config.yaml
image_size: 32
objective: "epsilon"
vocab_size: 2724
text_encoder_norm: "layernorm"
text_encoder_bias: "none"
text_encoder_expert_mlp_ratio: 1
text_encoder_experts_per_token: 1
text_encoder_positions: "learned"
positions: "learned"
batch_size: 128
final_lr_fraction: 0
Rows from block 6 of the denoiser of a small text-conditioned image diffusion model, named by matrix and row number. Rows with one number belong to one neuron. Each number is 500 + 40 x the weight over its row's rms, rounded and kept within 0 to 999. All counts start at 0. Numbers have three digits each.
After each neuron's rows are labels from the 100 images, of 14976 (inputs lightly noised), where the neuron reaches its highest value: "strongest on" is what is common among them. Only what is clearly more common there than usual is listed. The data: photos of plants, animals and fungi (iNaturalist). In brackets: how many of the 100.
# fc1: MLP up (model.blocks.6.mlp.fc1.weight, 384x128), inputs 0-127
# fc2: MLP down (model.blocks.6.mlp.fc2.weight, 128x384, transposed), outputs 0-127

fc1.106:535511602502513514480545482481518491509515594498481467528495494556459516396528440512471515398484496503501517551486543483522564584448554472498462499473489524428490524459477538488494433479529521511478472488525519501442553454499514456540469582518419538487480452539503503489508524520529573543502497487447465448513524455494507467502478437404568557412485530434525538521564542463496551493533
fc2.106:478540450447501447492522507473532521507468473460509498560561430497456421577489587509497501529540466472536476465526519494535463482522499531535559484478544533596502539509499530504521617564495370483562451486504501466449424553477506588498493521515500471441541489497526486517514513512513538454455503478552486572514479495527491536497440559554466516535506401515517442428495490498469506485487
strongest on: order Passeriformes (50)

fc1.325:514505574538427485526506523446487574416553502479466555528479583471475524496506436530499504545473491501550466512501538487449565537548448521442516504444553471520513524483574544604508529487474512454533465500543547517498473589468405541487522520507437490511532443507505530550422488544480470542523518480469553497480456559512498475475476545511485548471489494493470440430437493501468538402468
fc2.325:483474465521492489462540505559508502591539520533521460533503449466455536468498559376504499523541519482440513409462448464444535448482551496505561542459493518498509475532563500440515513555480463544451470511511524455513543432456548487517519476549554497536504516544566425499459553479531495476467492458448454468462598457519532545449484537483467500520489498420530495470511553579543547443506
strongest on: order Lepidoptera (34)

fc1.58:484462447529583547528495426542497553520486442472486464476487569552482486572453492477428492468429583491516520460579521496546565582441525520529559520509476518519502458522514467541540546492448514475464506500476450447508461589458569516480465447520444484482458551468537469491535546469524474522535524512504470525465522395423477520532515540557517535428549529536515533504483475483516477473450
fc2.58:503509497520608550472432525485538557460462538561578450581500505469490506496522522431480526553510553473560517523489494605451457571492475493466473535497504498511538549469554456471452486554448552518459543552455501496492455487536519521458516507394479508531504475491468473537454479533528525467498452482475490510453448490487530514430479504457394491530496522420555501523470529482442478457576
strongest on: class Insecta (59)

fc1.26:488490489563460516469428487560528499539518549493419507529450474539533523511483463495451486507456540525529499559459572530393432512529530531470534421466556475540483503497491455510426453501411453495447497500555534535490550522518481517478467515542464539512520554404539502526533570542463397446520465538495514448520569464531491475462492512535525501533500509437511493507472535511548560568556
fc2.26:535494534477555496560518472498526519526537473538568513499513507484443466524497494528520558505498482490459509472554436486656566476464505483492511556492424528462482483460474581492502512464568541582537486450471476430514500481438574488518498444416494494511525461569460520503528418479480589561486490459530541525503487481486497529532472483424487535446513532578477503469507503490443447441479
strongest on: phylum Arthropoda (65); class Insecta (64)

fc1.236:477457498477430494501420519507472537535476535509513481481448515582485527501445484499490505536511491538564428477480459436511471535519511475457493539601497505466556493460492537511494603532431476445535501473483482515482462603499513516495511563562509448489517460482509487516516542511446466490566542525489526526467506546573552484518494495473449478550455472435620463517467436464557488558409
fc2.236:473526512513581421542540497484527466488462453474502466553565495463453503517547540535504450462485512536459498537537533528518466497547487544487469433433536434510510483539477454430500440400497549463490488491574503550600497421475469439496445523478536519577459497501513522530466451492529489548429512497478516443542477478498455574489495562493463482512505469531436538465523559551439509515580
strongest on: order Charadriiformes (27)

fc1.350:556555534522508535457471504483487497500548489482393448538492538469520469473578516511530511459436474531512533483527548551505460526564562476488551452530474547462517524512589467506565407479486492488496471530503524561501536474434514468504419510520467478574435449438512436541504504470425470461415461570475507469495452477500462492523476509495514526487495535600472453541555493526552513552551
fc2.350:470422525508478482463512498520546504517493521542551516487524488566482504512481478457576496532425555449446532593527481499484500478500456568496493525464553394626537417496492475527426497538506484545457460482516526471499553472490422472472521494471504463461559534482514528454491544500505452498421485433549457477513512508439477561490517471497461489497592600568445506502497497501489499479535
strongest on: phylum Arthropoda (63); class Insecta (59)

fc1.196:469503514507485544443540526461490506529534551518526552490533468574550489487534456461487496451519523473456387495480537496518515439437512564508496464491477444527408590561526422446503558489547489477552484480561533475496470457545595507487520461504501488490549498388511473460454417518540462495530558559516593514551544515477493509517529521503575495443455482486496463441492495493513489504485
fc2.196:461509535515481490519430515504473497529467484467466594514444527508481525442536489517495564499485518452460509532523485582424482495474453517496481477501457481506569475514487518503492474468507523479460547524428481406470553454463469419524491517458441368509500560543514484545571476466536511478512529492524537504542571475478529534475491531457432553502487528460566519449423439581524537423540
strongest on: phylum Arthropoda (73); class Insecta (70); order Lepidoptera (31)

fc1.273:517480568439471484582529450561457583557500442587463398502449518562502480478419489455433565521482526524603484490533458512489533540447500499536421508500523492456499491492490487478467533491586537477426496474512590468503474501471472552510546472522523513481569419450505541457518444484532497497500509473514519463475492534507450478546485448545543516498529477493432462527504494434504514502501
fc2.273:482455549588539566482455534522518434483446553538516482414527466501538550538434509500525517474500521479479518475515473525533534444461517450539553534496464464577595543469500508487511434504552558529552567465475485549533484505470496489477516486439452526485489514493552540530458546423535550472534528485462443480488468484496499487551521489419445506556526444400428560499472490460446515557510
strongest on: order Lepidoptera (36)

fc1.105:437515465539498522538466473531515513527484478457480442577451531526521499519516503490433540461362533497467483505500469424525533531507489522499559509445505494477523520487555455543525536515411546462440530565559507429455535494488593451516489450491573487501417457510497496514511557492553508535477493510578483575495561532426425527453536499548554549450478496502511478464506498495496471495445
fc2.105:466515526511566507495496476507476446481444587418525454480515556464450467470428499513474459583463552516493480456526543531456478546541505521519442435537549557509462521445544534468456502550470475469490479551446520495536478531624503503478496455512440441450503541462452545489528501503508445479456526514507494543451439521426477512490522509489440526515555512406516493435519494495463415440527
strongest on: phylum Arthropoda (65); class Insecta (64)

fc1.313:551503434467446568529505479447498483496457517521493474477457542514404451473513485543501478510491555492459500487457465507531559507480485555471538546515549509475580509428537495568503482472522455496503475496502512486516525489515445501584468598495554464477445512492452485483471458559451570462437487501534449490476536454563556570471535513438514520452548530498414594443483498433564509445491
fc2.313:560480570487507388481461440462540499475515499513532507530521435482530508492532481455492449501540483511454576504562516521491475505535571504565441454502582474453519501550513473408505576546524519509469456513518557573446565484468554503460493440510526505465521484509408531528497542488597450450563528492481514557477446558523421517587507461498481481500517518484517479490465520521461517499458
strongest on: class Aves (89); order Passeriformes (68)

fc1.225:564514531465552540553470455500444456468489474466451531568478523481478448594464514442577529460477540466493395488515469551519536530490553511531439492514509436517490465498545518451376531545499511487482485512498536536496451522543499466548550549549528491507500476480472495499515514568450486508532514500520405465489551510461493458593404475488572508578489501497500495450525519494500438455467
fc2.225:492537558484468525416476540534547456578476543561519543496525503548575472475455521528504404531515438620488554479542494529474499497495487448439515518482531499485489489496469540538527510500517481499514529503479460451428481487486511474503503441508551463540520483476523562520463504493499434559429375482517608533518506506499572498480426534569485535545557478457511544535482564488504521519516
strongest on: class Insecta (59)

fc1.259:526545520490480493550494507508486459471558528537567518462468535457502466556572549433534509557455516523507577519463585466499519526491561424483539408551495493504541485486578490534413518479485451453500491519567500452453513524431537475472494491471443481466483515453482451511451498478517490556566439494469493470499475427588418481508472483493531487502486558505482451573500469530536400523525
fc2.259:510471465505500476403488512540512512530544533491440485485570479505510479436485512529498467452522457451506454502558469556511470501556531584546500570476534506532496489468450488498531491527364540543539483454483536538458473517504489557546510460555442497508482452465515533388520536556461471476412563537506502552501491566482564505496528469552500555529547458513547536517548538522517599501514
strongest on: kingdom Plantae (49); phylum Tracheophyta (49); class Magnoliopsida (27)

fc1.102:463592508553446553386471504462469493414519486482500571519502481600493434527546481482532519452546524456533504542499557477480527514529481492456518491474569472566503543463592541559482490447445525485519481549439552467479499497469447555564499430548495496492499475524497508504482523505474495556438458437556574503515473503574484498509459505489468552507418461482499504533474473538522465495443
fc2.102:492534494498498507580469539515488511517526488576514580526508462510469490464511489445502458466516437526477518462516514437524490503468491479473484481525507510454550404470485462557590422535492555556427470581501492474453516499488523546470494499579515494537485564534498437595513472454469518503538514489447509453394503527490508518470528549577484565573503505544445443495438465518438567492537
strongest on: order Lepidoptera (31)

fc1.44:545509506495473470572527554526499463502501484494499543583535423516532499462455511525505530501454474437461515595479566495455500402557506452523552548555507535477523520484547496479430465505493485448492489513516517557458480498527472533535550477539537505461448482533545446520439475513410474516410525564429447504556552490457464588494464502501490413496605498504462522495482468529469493467514
fc2.44:410477482488541555409534429514435507494500495538507483455464555449460487546490549478489509455507561538505488455524438462508539599465537522547494462446451475543515500512452557487580545550461556556485494472484533479488474490484509454506488536460459474552564520427471565459477487474500482514560547472568570509461513530514519450564494498471528606543463465481542475464513552484532535544524
strongest on: phylum Arthropoda (67); class Insecta (64)

fc1.98:454488528487447552557438510437515457528552481515547531560509522466451460545530501443541500521545503505463567495521521499521505487488565482547518471471474556541497475478426504571387461487478476441461452546563480527549490575475529483538533545533559448547458491481517488426472378521547557528471462520470426473472522484454487527455435462526470486479538588503490533500525528495484476531495
fc2.98:488540500521557497469498513597486515451468510435501477474529536521532479459520491525467524452508510486543484497494461568514461519489479553439503502517561455503510540512521529440582564576547538575459458499518477471410457434491526522460466523472474535460498453519518464556516570427462448429502486493530556470572543567587436513574506502464557536536539458461549473465468449504514528489541
strongest on: class Aves (84); order Passeriformes (51)

fc1.380:430511514518597490490485494472514465525537502472536508554587481570527486461504461486483499494466535508541493507514494528511533525520507499573573518459504504507480477465518504534479469492561463448515410486467523470535516537440498488515438548444481491509526519536515525562529522469461426412552527497439399394535543415496519486463508504469538544472562469464558534507570474407486558455470
fc2.380:592483450493492497473470493556587450497485470540466520493487516492541573467503464458445537478505530482474539489569465538453490553490432543456494493495505441542532523551495438490508514489488547516503554639472530515427468532469518442534428447463566473517493487468496553499447457517510524487441452488487582460454489563438449495510515479510500483532375571485507516523521497485514538497532
strongest on: class Aves (88); order Passeriformes (58)

fc1.5:521531627493446549586578516510531558505503523581428541544456469492431461499472507547525456459523469542500449487505461519452516495550515561515494461493481462487486473507466495466426476532479509519485496483465492468534474489512479526525510469553506432583481478444550563511516467428503469566513563502553465399520520509498594497452484537477479486501491485503490416456478529503511534413541
fc2.5:452552403464530490402452515487464432437468505450558511456507504487512541535496441440476497531502545468434607484497513519530451460453511497495464504558511526535545465498537463474562558485566527414565472523531519530513508482552547498458505514437468561447528519428478487474515556516505543482431470546475575572528514530522468465519523510527481537535521484542490543494467463555454440517498
strongest on: order Passeriformes (51)

fc1.35:536533504488497525492581482502563514500552609525448541486505487496503449495482413515488515459505501533541496527508536461532516445454530484454497520446450448513508492494463435494463544573471454497479549476522525562538521521538509502536518489545579562591495470439589473530508495472462550537484538517538427437492451478529531397422530508475441467485475502590451471523497482518483467483429
fc2.35:507588525552567570546463450502551478538533537532477580414475468476502503540462462494542500479548505509470425521564555562511579495494552485485480406560519487519467500517492519526528468501503440523522516407457472480412459466509534500510526476503566507564520536463554456514494492542499539483553585491557433481491476499519548495436511471516461499590505503520506424497480480481516464448533
strongest on: phylum Arthropoda (78); class Insecta (77); order Lepidoptera (39)

fc1.270:479528433509469533457513447506466538508559547438552444542589504525447495495516508473466527502522506410484498463496434417518525505469528492517506533479536489520499500498520555555398495494501514492494430485459531503542544548547492477547531545538489506521498505478471480497399471465494517566503500504498502584387464552476515435507560523562594527532445570516461505517488514414495461459541
fc2.270:572452549397520517549526495453494519453468479481478478546516478491485485522570511598528520463460528513515563502525486486509499471579525445490505475533521588468526464454515521480480465516387486497550489532536472462507490522499456521545483518468525582453512517461498497466517582568356496487445549500432419500570515481568421516496468483521504466491534542522503527518527509520527508520517
strongest on: order Lepidoptera (31)

fc1.284:426458574468446551518487486514503558538502602505471479497491548501468591531531507495527484495529463499478456513441486579495511466525453488478471533484597495499508515501514480506406549469508485484597536443534513490524553453483553457505476484464410505467520510485460466483482533482592497463472550537509457482538484559509424450481572436492544479500452504547553517405553486507552526517510
fc2.284:478478537494427453405525544540493468470481530491575503505508547507501496496501534495504515503499520444424545481419500498499566471445553487497560504530431543510491456515544543493512494539524543520479439590446593472516501424544534467489525528453479498517571516493504557476440527426553504494488515554522463454439518504511481565509486609456529559521463476412502554478418516514505478484521
strongest on: class Insecta (71); phylum Arthropoda (71); order Lepidoptera (40)

fc1.79:525509480463381490467559552510448606518499533473505525462497497470504496458536510529496494465468470466441503505504499535593543505504571462483508546422453451518607490548499482429419496446495462478476501495586536489487468497506500481551524469492520485559545450528532511510532485420471547557486552544533505455550533497487538411564508515477505493516497470524448540445531481534478467437432
fc2.79:498455459520513549467464462535548506506479519532495527500525498448547383486458496426539470480559529565506481525505517450380518455491502477489499516475494504489500559522526554474514494556499522495466568438496509518521534492477507440487474411586547514536576551536472467530496518512479546623568430478505487561490468470466516563463571463426503433529544540457526480538501462510511491488505
strongest on: phylum Tracheophyta (30); kingdom Plantae (30)