Weights of a small text-conditioned image diffusion model.
Model: 19M parameters, 32-pixel images, arch uvit, text encoder norm layernorm, text encoder activation swiglu, text encoder moe top_k, text encoder num experts 16, norm layernorm, activation gelu, moe top_k, num experts 8, patch size [4, 4], layers 10, width 128.
Training: muon at rate 0.0022, 6600 steps, batches of 128.
Data: trained on photos of plants, animals and fungi (iNaturalist), 155796 training examples, 5.4 epochs.
Rows from block 4 of the denoiser of a small text-conditioned image diffusion model, named by matrix and row number. Rows with one number belong to one neuron. Each number is 128 + 24 x the weight over its row's rms, rounded and kept within 0 to 255. All counts start at 0. Numbers have three digits each.
After each neuron's rows are labels from the 100 images, of 14976 (inputs lightly noised), where the neuron reaches its highest value: "top examples" is what is common among them. Only what is clearly more common there than usual is listed. The data: photos of plants, animals and fungi (iNaturalist).
# fc1: MLP up (model.blocks.4.mlp.fc1.weight, 384x128), inputs 0-63
# fc2: MLP down (model.blocks.4.mlp.fc2.weight, 128x384, transposed), outputs 0-63

fc1.366:102129089139095120105160150123128114113113114134088095132137120124085170152173136129140139120114177142109080152159122156103126107117146133125157154155161152089108163122164145123143131139129150
fc2.366:131090087145141124114094123149128153164122132163169119115079145132138093109104178188099065133117114103121161117131130062157125119134156117104101136152075141181128135135063149108184126073117148
top examples: kingdom Plantae; phylum Tracheophyta; class Magnoliopsida

fc1.310:105131100158156122097127124103140154125114138101125101106141148111099131129194166085147102093135114109138059158170135136108132126079151126121077120161115131120126151114122145116184121105137176
fc2.310:098122113150089148111079115090105124128090161168128141109100122109115158122127124120116076114146150152107167128090128177144095107155097116089126123169109128140137152156149136130106135122152103
top examples: order Lepidoptera

fc1.116:155120151182100185151150142106123171143116141132120127097135173104139132138125124113076141119107160116134148104149117152104132158170147081134140117144123107127088121119127164147152149151116099
fc2.116:143145115122121086113140130164150120131136121142122162116123164130129140116113102151127200143111149093139152170101113139104124127093099149158099134100110129143090096107149066129115120150126095
top examples: class Insecta; phylum Arthropoda

fc1.312:145137137125102138113118126158135137152155145104101125144117117114088161161155090161113104155136100122116120148167125091115168126082153175131141133130153077150189103111120162107128148132140174
fc2.312:140143128176154133173113118120112114144107149124099104073170152134090097161125128143166162117148190111135118136122097151109087099155111114117111161157084124124150130127159128131159116108142098
top examples: order Passeriformes

fc1.14:106152109112119137144143177166122166136100164107140151121129083149076143121127128165122116142133165131101110095130141165148163152095129151129150156152109103093140128102111119111148128136122133
fc2.14:118071145105161133107123123085173113151106095192106165125119169096152131131105120101101095135098108122131143140148089128103146097129121137153107133107154147118142130141163128163150107178124129
top examples: order Passeriformes

fc1.77:112115113107161108146077154173159140105153110130113120115107142150164117099117158151145145176152083092122101118110109109097109107094124177130139121134139196129140120119115126150122098126143161
fc2.77:165131119123097132126126135146172129128139135136156134142098126143123134121091098129107142135141139143091177118118132115095133167188104088135144166119153109138137072138116129158097139122111042
top examples: class Insecta; order Lepidoptera

fc1.227:135136135140123114158145203162134108104152154110092100122137113131149106146072119136093108123154149159064124142192112160175171096099108163144151111113116112134136141086090148106144168132137130
fc2.227:134146126118070163117106128157108098133158142142136145114129091143141166122124172137133149099114135133149129134172147126130138158168105124134094164114151133111122099156140136143153129090095165
top examples: class Aves; order Passeriformes

fc1.33:120131136124122132092105129140137124127146151098120073111141089163137140125116141141133115093111096118107075143141139097148103112086147123171141140148100089150160146127099116139170114110149137
fc2.33:144118127152123140077124103121067142135099122133140097133135177113122142135118144116115112106147128093130136135098161201122113145145107099130105133141130071125108114121126129131135157125138156
top examples: phylum Arthropoda; class Insecta; order Lepidoptera

fc1.93:157097120112199167115115129130159146122128132123161134133134180071141132151130117104135157098122134135126106140101098103152168128161098074129175162125158128119084154145085086113113120133173132
fc2.93:122108130123106110089089117087101100117128161117119152116103102156129115096135118142157094160144109149081142089129123162132104144086147154090143097130112120105166099096133105133150099139097151
top examples: class Aves

fc1.115:104160099110165123124113174123105115164110121130131084092112151160142119145124174101143167154111149091110075142143175152153161121119116111125139135109123131093138130119140127140134148080125070
fc2.115:115112147141104151125104132159144114114112127120143206150126112111130163107117089101152133138141115149121119123132085170133137148107148188110117093134122139124124088133121123160123144157113204
top examples: order Passeriformes

fc1.157:137140116120134150111083109107127145157132111165110083137131112103100164152169155129111143125155116124148134117138160135139145089097129120141144138095099089146128094072136114093128112102102128
fc2.157:165131097122160153160116187164110134091120111134144136101142108118143121135119158081115125129088160137102153098149115125138146152139179184122108089119158127157160135151146088098121132158102098
top examples: class Aves; order Passeriformes

fc1.47:127135151130112140117108127148161117134156120119100102150121155107152085128149128143089152102156113177107148198143106134170117147137092117126110178108117097147123129074154159159131098109152130
fc2.47:153140116144176110147129099145137114108155113123102083148147115113129109158115131118150141147125109092167074110096109095117124140132124120106111155151127158127130111142148106064071137151133098
top examples: class Insecta; phylum Arthropoda

fc1.302:137120108114096149114128140148088162152102149109139135113082129171127113160153129138086138106078140135100102146152159131175194123148156140095139152136148110168142140188142106130129102179148138
fc2.302:103122189149114120107145150121129122085140100134143089143129135089121145104188157148135133192139147124107112135088130123113168121113112082125119140142119076114094119146088120149131149108152142
top examples: class Aves; order Passeriformes

fc1.81:121121108139118143102161106117160151138078124150117119120161132100146136144125137089128111167136156104111117112061136127157158193106092117168098137100118079128128118125187099148144102107147115
fc2.81:087130115131139154118129136118114153167102153097120102148137111122108114165152108113107151097096129172104108101125147128122124068159129112108131062157094127154092168149080128127138136162148137
top examples: order Passeriformes

fc1.292:123137124113173138134166133102115175117126130156109116122191120097124085114136084146126146132132144173112127119132071129143151117110159167153136112109119135080110135126104117139128127134125169
fc2.292:127123116140096115123110138139153066123116104117143090120097102139124154108129145101123118149108154136159114155143133129129119108122071118094117122169073117186114110146152129124112133145161103
top examples: class Aves

fc1.307:100085115126090161119112130104093180129114113092107093115166173137123133088110136144114188130163088150097122137145111117164089138099117162108148116142133115171132105100118126135117148137139133
fc2.307:100173117112154106110144180148128116104141176133141114137145137145123168083131079104100142128146108138133174155108154155149123126158094121126120153101160121117130110099130134115161176138133141
top examples: phylum Tracheophyta; kingdom Plantae

fc1.332:158129146112114135152167102171126148113126115117101128142100169127138129139111121117115129132128117131090152145131095070100084181127148107129131139124177117137116085175076141142140091128110134
fc2.332:098130119135077176133092162149124145116098118158188160106135138130114127147111115150130133138143171102132164119133169137119146094135082190163143107152125145110141172094132169109101156126130136
top examples: class Insecta; phylum Arthropoda; order Lepidoptera

fc1.139:131161069170083166108126148134143137132137170123108115129130119117108120105128068145141143112171124116110154118147128106106136108131129149142110150115163127125128089127105092181136147116145132
fc2.139:153121169110119126105113082115070127163105089169116144098153147134147158130132170121140145126128149139129091136100131114193101089120179120146141111156146104153111184137148148118150154131112107
top examples: phylum Arthropoda; class Insecta; order Lepidoptera

fc1.367:113145090178127110099101125114138098155105107093138109085112127085157144133140113102090091135091132138095078108111143115148144145117138118122138118146140121140137106128139174107107142142145124
fc2.367:142101126164086126082142142135141122153165118139113161138130163140130150128108147103136151130133150133135162123151156159110135109123147147133160100136091144158143117147104155131101152151104138
top examples: phylum Chordata; class Aves

fc1.109:157127103095101157171133105201108132102125116141090085126138093139182129095144169099116130127123128169139123140115140178128145149118153126123101132149153119124136134150068126144121146110153153
fc2.109:135142140129131122123108116158070147135143107072150147154073125153146077098131120136102101091117074153121124145153155150100120114156136114130114149172149116102128117139086155097117143120122121
top examples: phylum Arthropoda; class Insecta

fc1.212:063161070149154129153164120103123168133103129145116114135189115130158146159100136096103107118136129094146127139122156114102138123125106128136152108134145162161115107143100099163169123125142110
fc2.212:135172169160144134109063134132123129147144144096133134111148113152094172178100131111141117137112057124152107122119139097158153105118143131134129122157078110130148132122165135111122163155098118
top examples: order Passeriformes

fc1.374:121140129119130111135136108131113122176162093134114120118106127148104131147124188123193144182121161124122136114166144131078099135126118133075149145127152137124124119114119121143136129067139119
fc2.374:102136121118142102156135175171153124137116117156141134126172140144114127171087165091121123090126186112149129106107129135139177109110149131153139164156076151105152138145169143115139152147063149
top examples: class Aves

fc1.134:093103130090110089102100091162136111129095156129134122153132128128168097115149120142104089130084084135160158175126111146177112126113142137111092109098163101151125176155113119106121118166139095
fc2.134:129161113101130151136161126115128086159128164144121143111151131117079128117154141128133147140146183140157059117117151135114081140127107138167125175153102087120143145136150131136168124125124151
top examples: class Insecta; phylum Arthropoda; order Lepidoptera

fc1.295:126105165103135148142120118165139150151140156107129131103112122096138150145111184127127124073124109090148087134158154146123126120161122093101137161151073169157138111117095083104105131121149150
fc2.295:132147091122132130153152117137153125132151109144139159128132171115130118096088112117137137079134150135086135114121135082111139104151124158125135111098136109140106102120122109122144133131174123
top examples: kingdom Plantae; phylum Tracheophyta; class Magnoliopsida

fc1.314:149138124152132119170126156143208138098130114077114152101112166144131101149087137150118132147099126132138106130152118133091110149090123126142136115140112142141167091090123122151122136146133135
fc2.314:171154122138127120146154111079114118101108122121128124130096135143158108096085121123155127104115115123104197095074179126157133151131144126144142148107133139106133131172164122129104167148115110
top examples: class Insecta; phylum Arthropoda; order Lepidoptera

fc1.297:128119129122062143145136134122141135109137133100133106102102159149123109121124166165135118124131137171098177174139088135122176109190150167099151126149175144118153123123082145084131143104158129
fc2.297:135170132122155120129128139105127093147133116151126126126151122121084168121149077126133166107123145087150073136111147116130104138104082138151113147112116081113135115127195146182128156148129119
top examples: class Insecta; phylum Arthropoda; order Lepidoptera

fc1.260:104096162120088127088144148128121157124133092113133107169116125153159141155133200116127126137061165144100096174134125141095119117099151138171151112142107150116114162140138148100141140137135130
fc2.260:092146084123162144083122089130119156122115118165142114074099145119125128113114128113145070102168138112120177129157111140199145141154101111086135156170144106140096139115124124110146114099098152
top examples: kingdom Plantae; phylum Tracheophyta; class Magnoliopsida

fc1.69:157118130149123089172124097137107183123134105158126103109171099105084070128144125140174126135160131172137118136120111093110115133128144175134087153133139125099121085129160164144128117123114129
fc2.69:112105115104111152095112156118165098148131145164100112128087164144148176148122137112159105148108148114136129141117168186144146140129148093143175066110082125202115164115085117138095164157110150
top examples: class Aves

fc1.372:121164156185079131111118120139136105137149166068172134086163126137121127141104150123128097130143111139120151175155133137109129111122129105123113120118086091156085129158145145115140114181159093
fc2.372:159144128156136133117145123122138121154126110159152146158156143131160150111129127119114119111102122129175120128150096130142117134129119140127114133104136129118157120079145121173073111113140121
top examples: class Insecta; phylum Arthropoda

fc1.348:129124178163107125121131095144129126136138143133144132118103148129141167111141115145142103136123131140095116146122106158117116103116150103150189106118111092177128155102129160153137081109165116
fc2.348:135141113124096158102106137134138102119148147160129121120155174137119159134106143093142098133109121105126131166171107169113152114123103145155140142105157164169085156138119092124129113096121109
top examples: phylum Arthropoda; class Insecta

fc1.128:109116101120162123131128118128156123156136126130124151139101166101191112132129123130130151119075175143097118104121145095132132121099138137131159131108094127104101131098096150131079151106124095
fc2.128:167163154135178120100137097149141119093131097142166098145099149109137092090169141103111125126148179097107180115064180140111124113098132127159115155118115118094114099132157094145101168140091125
top examples: phylum Arthropoda; class Insecta; order Lepidoptera

fc1.104:136143152096182134126158095121096145163128166147158117131122128087155120139146095084131158122115112129116142065156118095115093137091122144143115167090108109177129133131116114154117126161107123
fc2.104:165204156139100092145153132105120136085169087103129112067106149095139115155122126137122159145115137144110182109149130155125167133128114112122167135125126136144137149155129145159170107155107164
top examples: class Insecta; phylum Arthropoda

fc1.318:124141116146121136126130140102124125130141138140110108137129080156192105134111106120171066079147132152095118147126093126172109099097172122148115128112116108105096168163142160072171104074172151
fc2.318:131094164156158149101104136159126147119092118088131144144100133111104094123102104170101106156161141088110149088093167137144120172142126111141104133152166129146182129082144096076104133166081115
top examples: kingdom Plantae; phylum Tracheophyta; class Magnoliopsida

fc1.220:146170126106196112159130141197156121114136158105151133120086109123135117140159113138112130123085178148127121138133129132140136125134089121128141171111108102117114122110130117159174102095139138
fc2.220:117117159117150133132162098117083110171110152107143145126131176125078127113147156148094141089142149096148113093137154139128097084102124111130147136132148103106090156161140110142153109129072158
top examples: order Lepidoptera

fc1.344:100105104128156142113125111124178127079166110120082114112125121131106127119154128107132091112135158137119127087064108162163122177116099115128095131102114110146140143166150134153145104131113154
fc2.344:160100162145148127116078135130170146107150129114152094149148145128081153177105115099137111140131123112117090077126089159150195106093136128134154117148080136109113122166180155142132131112085109
top examples: order Passeriformes

fc1.1:112103110121137142121134120122119112144135130121112135103125171112172151152126141122138128088161108132148127086145141157193147114150105112127152147127160104125100126146181176103161101102121150
fc2.1:163143132151063120147136156126139154109145109113160123181125099143083142111158137121126134141129125146091147105140109125108144096102128122087118127152106197159134177105133099140111129110115153
top examples: order Lepidoptera

fc1.149:114097123091181100099114112144154113154130152175081175133085109120164098137164161121113150169081142160180092125126156119155117125078125161091134116116117106116115133121161136117115098134117102
fc2.149:136131134135164111109111100101076135167117130156127136131118153108108189117145103105120130094118180105121083131083142147132073114116091114133124121178082085119116138102141160111154120120134150
top examples: order Lepidoptera

fc1.217:119112119146109174086167114104129175147114102099126107128099180087104133155143116100099149101090181096103125121157130135128089150105148138126099113125146114130093146120107172146135141136187163
fc2.217:108112099112107118157167135158176126164150134132103134114117130129172109097105118138164168136096096138124132126157102129116191166140125078113155125102123184107162099113174135130082133119062109
top examples: kingdom Plantae; phylum Tracheophyta; class Magnoliopsida

fc1.46:183117139146106142152170125131155096131144152121143111131113111174150107116120130138155140127144142148149194116139119127112140155126148115150127107142137133102113110119123097067140124117103115
fc2.46:147189142090142088189073139113091117114108091146112128148148136145126128099101097136149176112161111104127107131079145138166083115119119150127156135150142097098139151145150120099101120140122138
top examples: class Insecta; phylum Arthropoda; order Lepidoptera

fc1.163:123125128120118120116162129104150105159106115137086122151084138099155117081143150180159157173137134128082137107152118155085135163129136112108134133095153142102086153106115125131113107084106128
fc2.163:149102140129083107089101161177121151122169119156150137116145182146112121129115168115151140118117125122163124113166180133137144156127158136140154106155097114129134112155125184114120144151108142
top examples: class Aves

fc1.222:085105146142121145071148119138123175130143143122143097143132115125134118131160147104141061138106152141135147126135112142108148129090145128100134110147099162134089134122130153081121145091171133
fc2.222:145162112147157124139086112115078106157082114147129148121098109136124136094136150126106122088155114102118122136061166113147120099129130161115141157136087090129115149122130111118172111115144147
top examples: kingdom Plantae; phylum Tracheophyta; class Magnoliopsida

fc1.156:158106129143115140142127090143145090106138122089143112118135125105102156133148144130052142096130091111116110116133120148110118150145101102128126129140132113136139118100131138178157104152103105
fc2.156:132110122120131146101136144168147083112112119142125136135154113124157137145170130076084100135132122148100083179168118088081155120172168157133101162145154090111156083172117117127143116095137102
top examples: class Insecta; phylum Arthropoda

fc1.6:114101151109120135134168087150129117160165105108128125167100117125159120159122100099076137142145157126129099152122152127120129133155142082120159052134136138112121119150156117140111149088132162
fc2.6:131097107153162119129116149152144118119139084119127137149170108151103127140137091139111107139112125116178126163121139128136100125086161149094173095163155138141106121086128117104140116069167134
top examples: phylum Arthropoda; class Insecta

fc1.87:109126098067121103130121102134122159136146113133112108108075134158152130130123114150140114157157143141117117098139146123157144131108138136128146097128143077152136146138139121125134130135119146
fc2.87:166115146164153163135137116126147119103169131097133122164115127104109107144146121114153166128126136109142075104103070132121082124146148112146123117117102143127107120190170109145104121069132143
top examples: phylum Arthropoda; class Insecta

fc1.235:125144116125137143123130103178119168128115125118112076128127134133098170127165154103081112175104091125145134138165159164139118131142085124124158168123117150123165079122152131172104113143122115
fc2.235:110102118133121102153124126099173077127125108123149117139079137140140132110099143099116133128168156145121122155124142103114172107089097119072167146148171117138091141099118131102137125146084138
top examples: order Passeriformes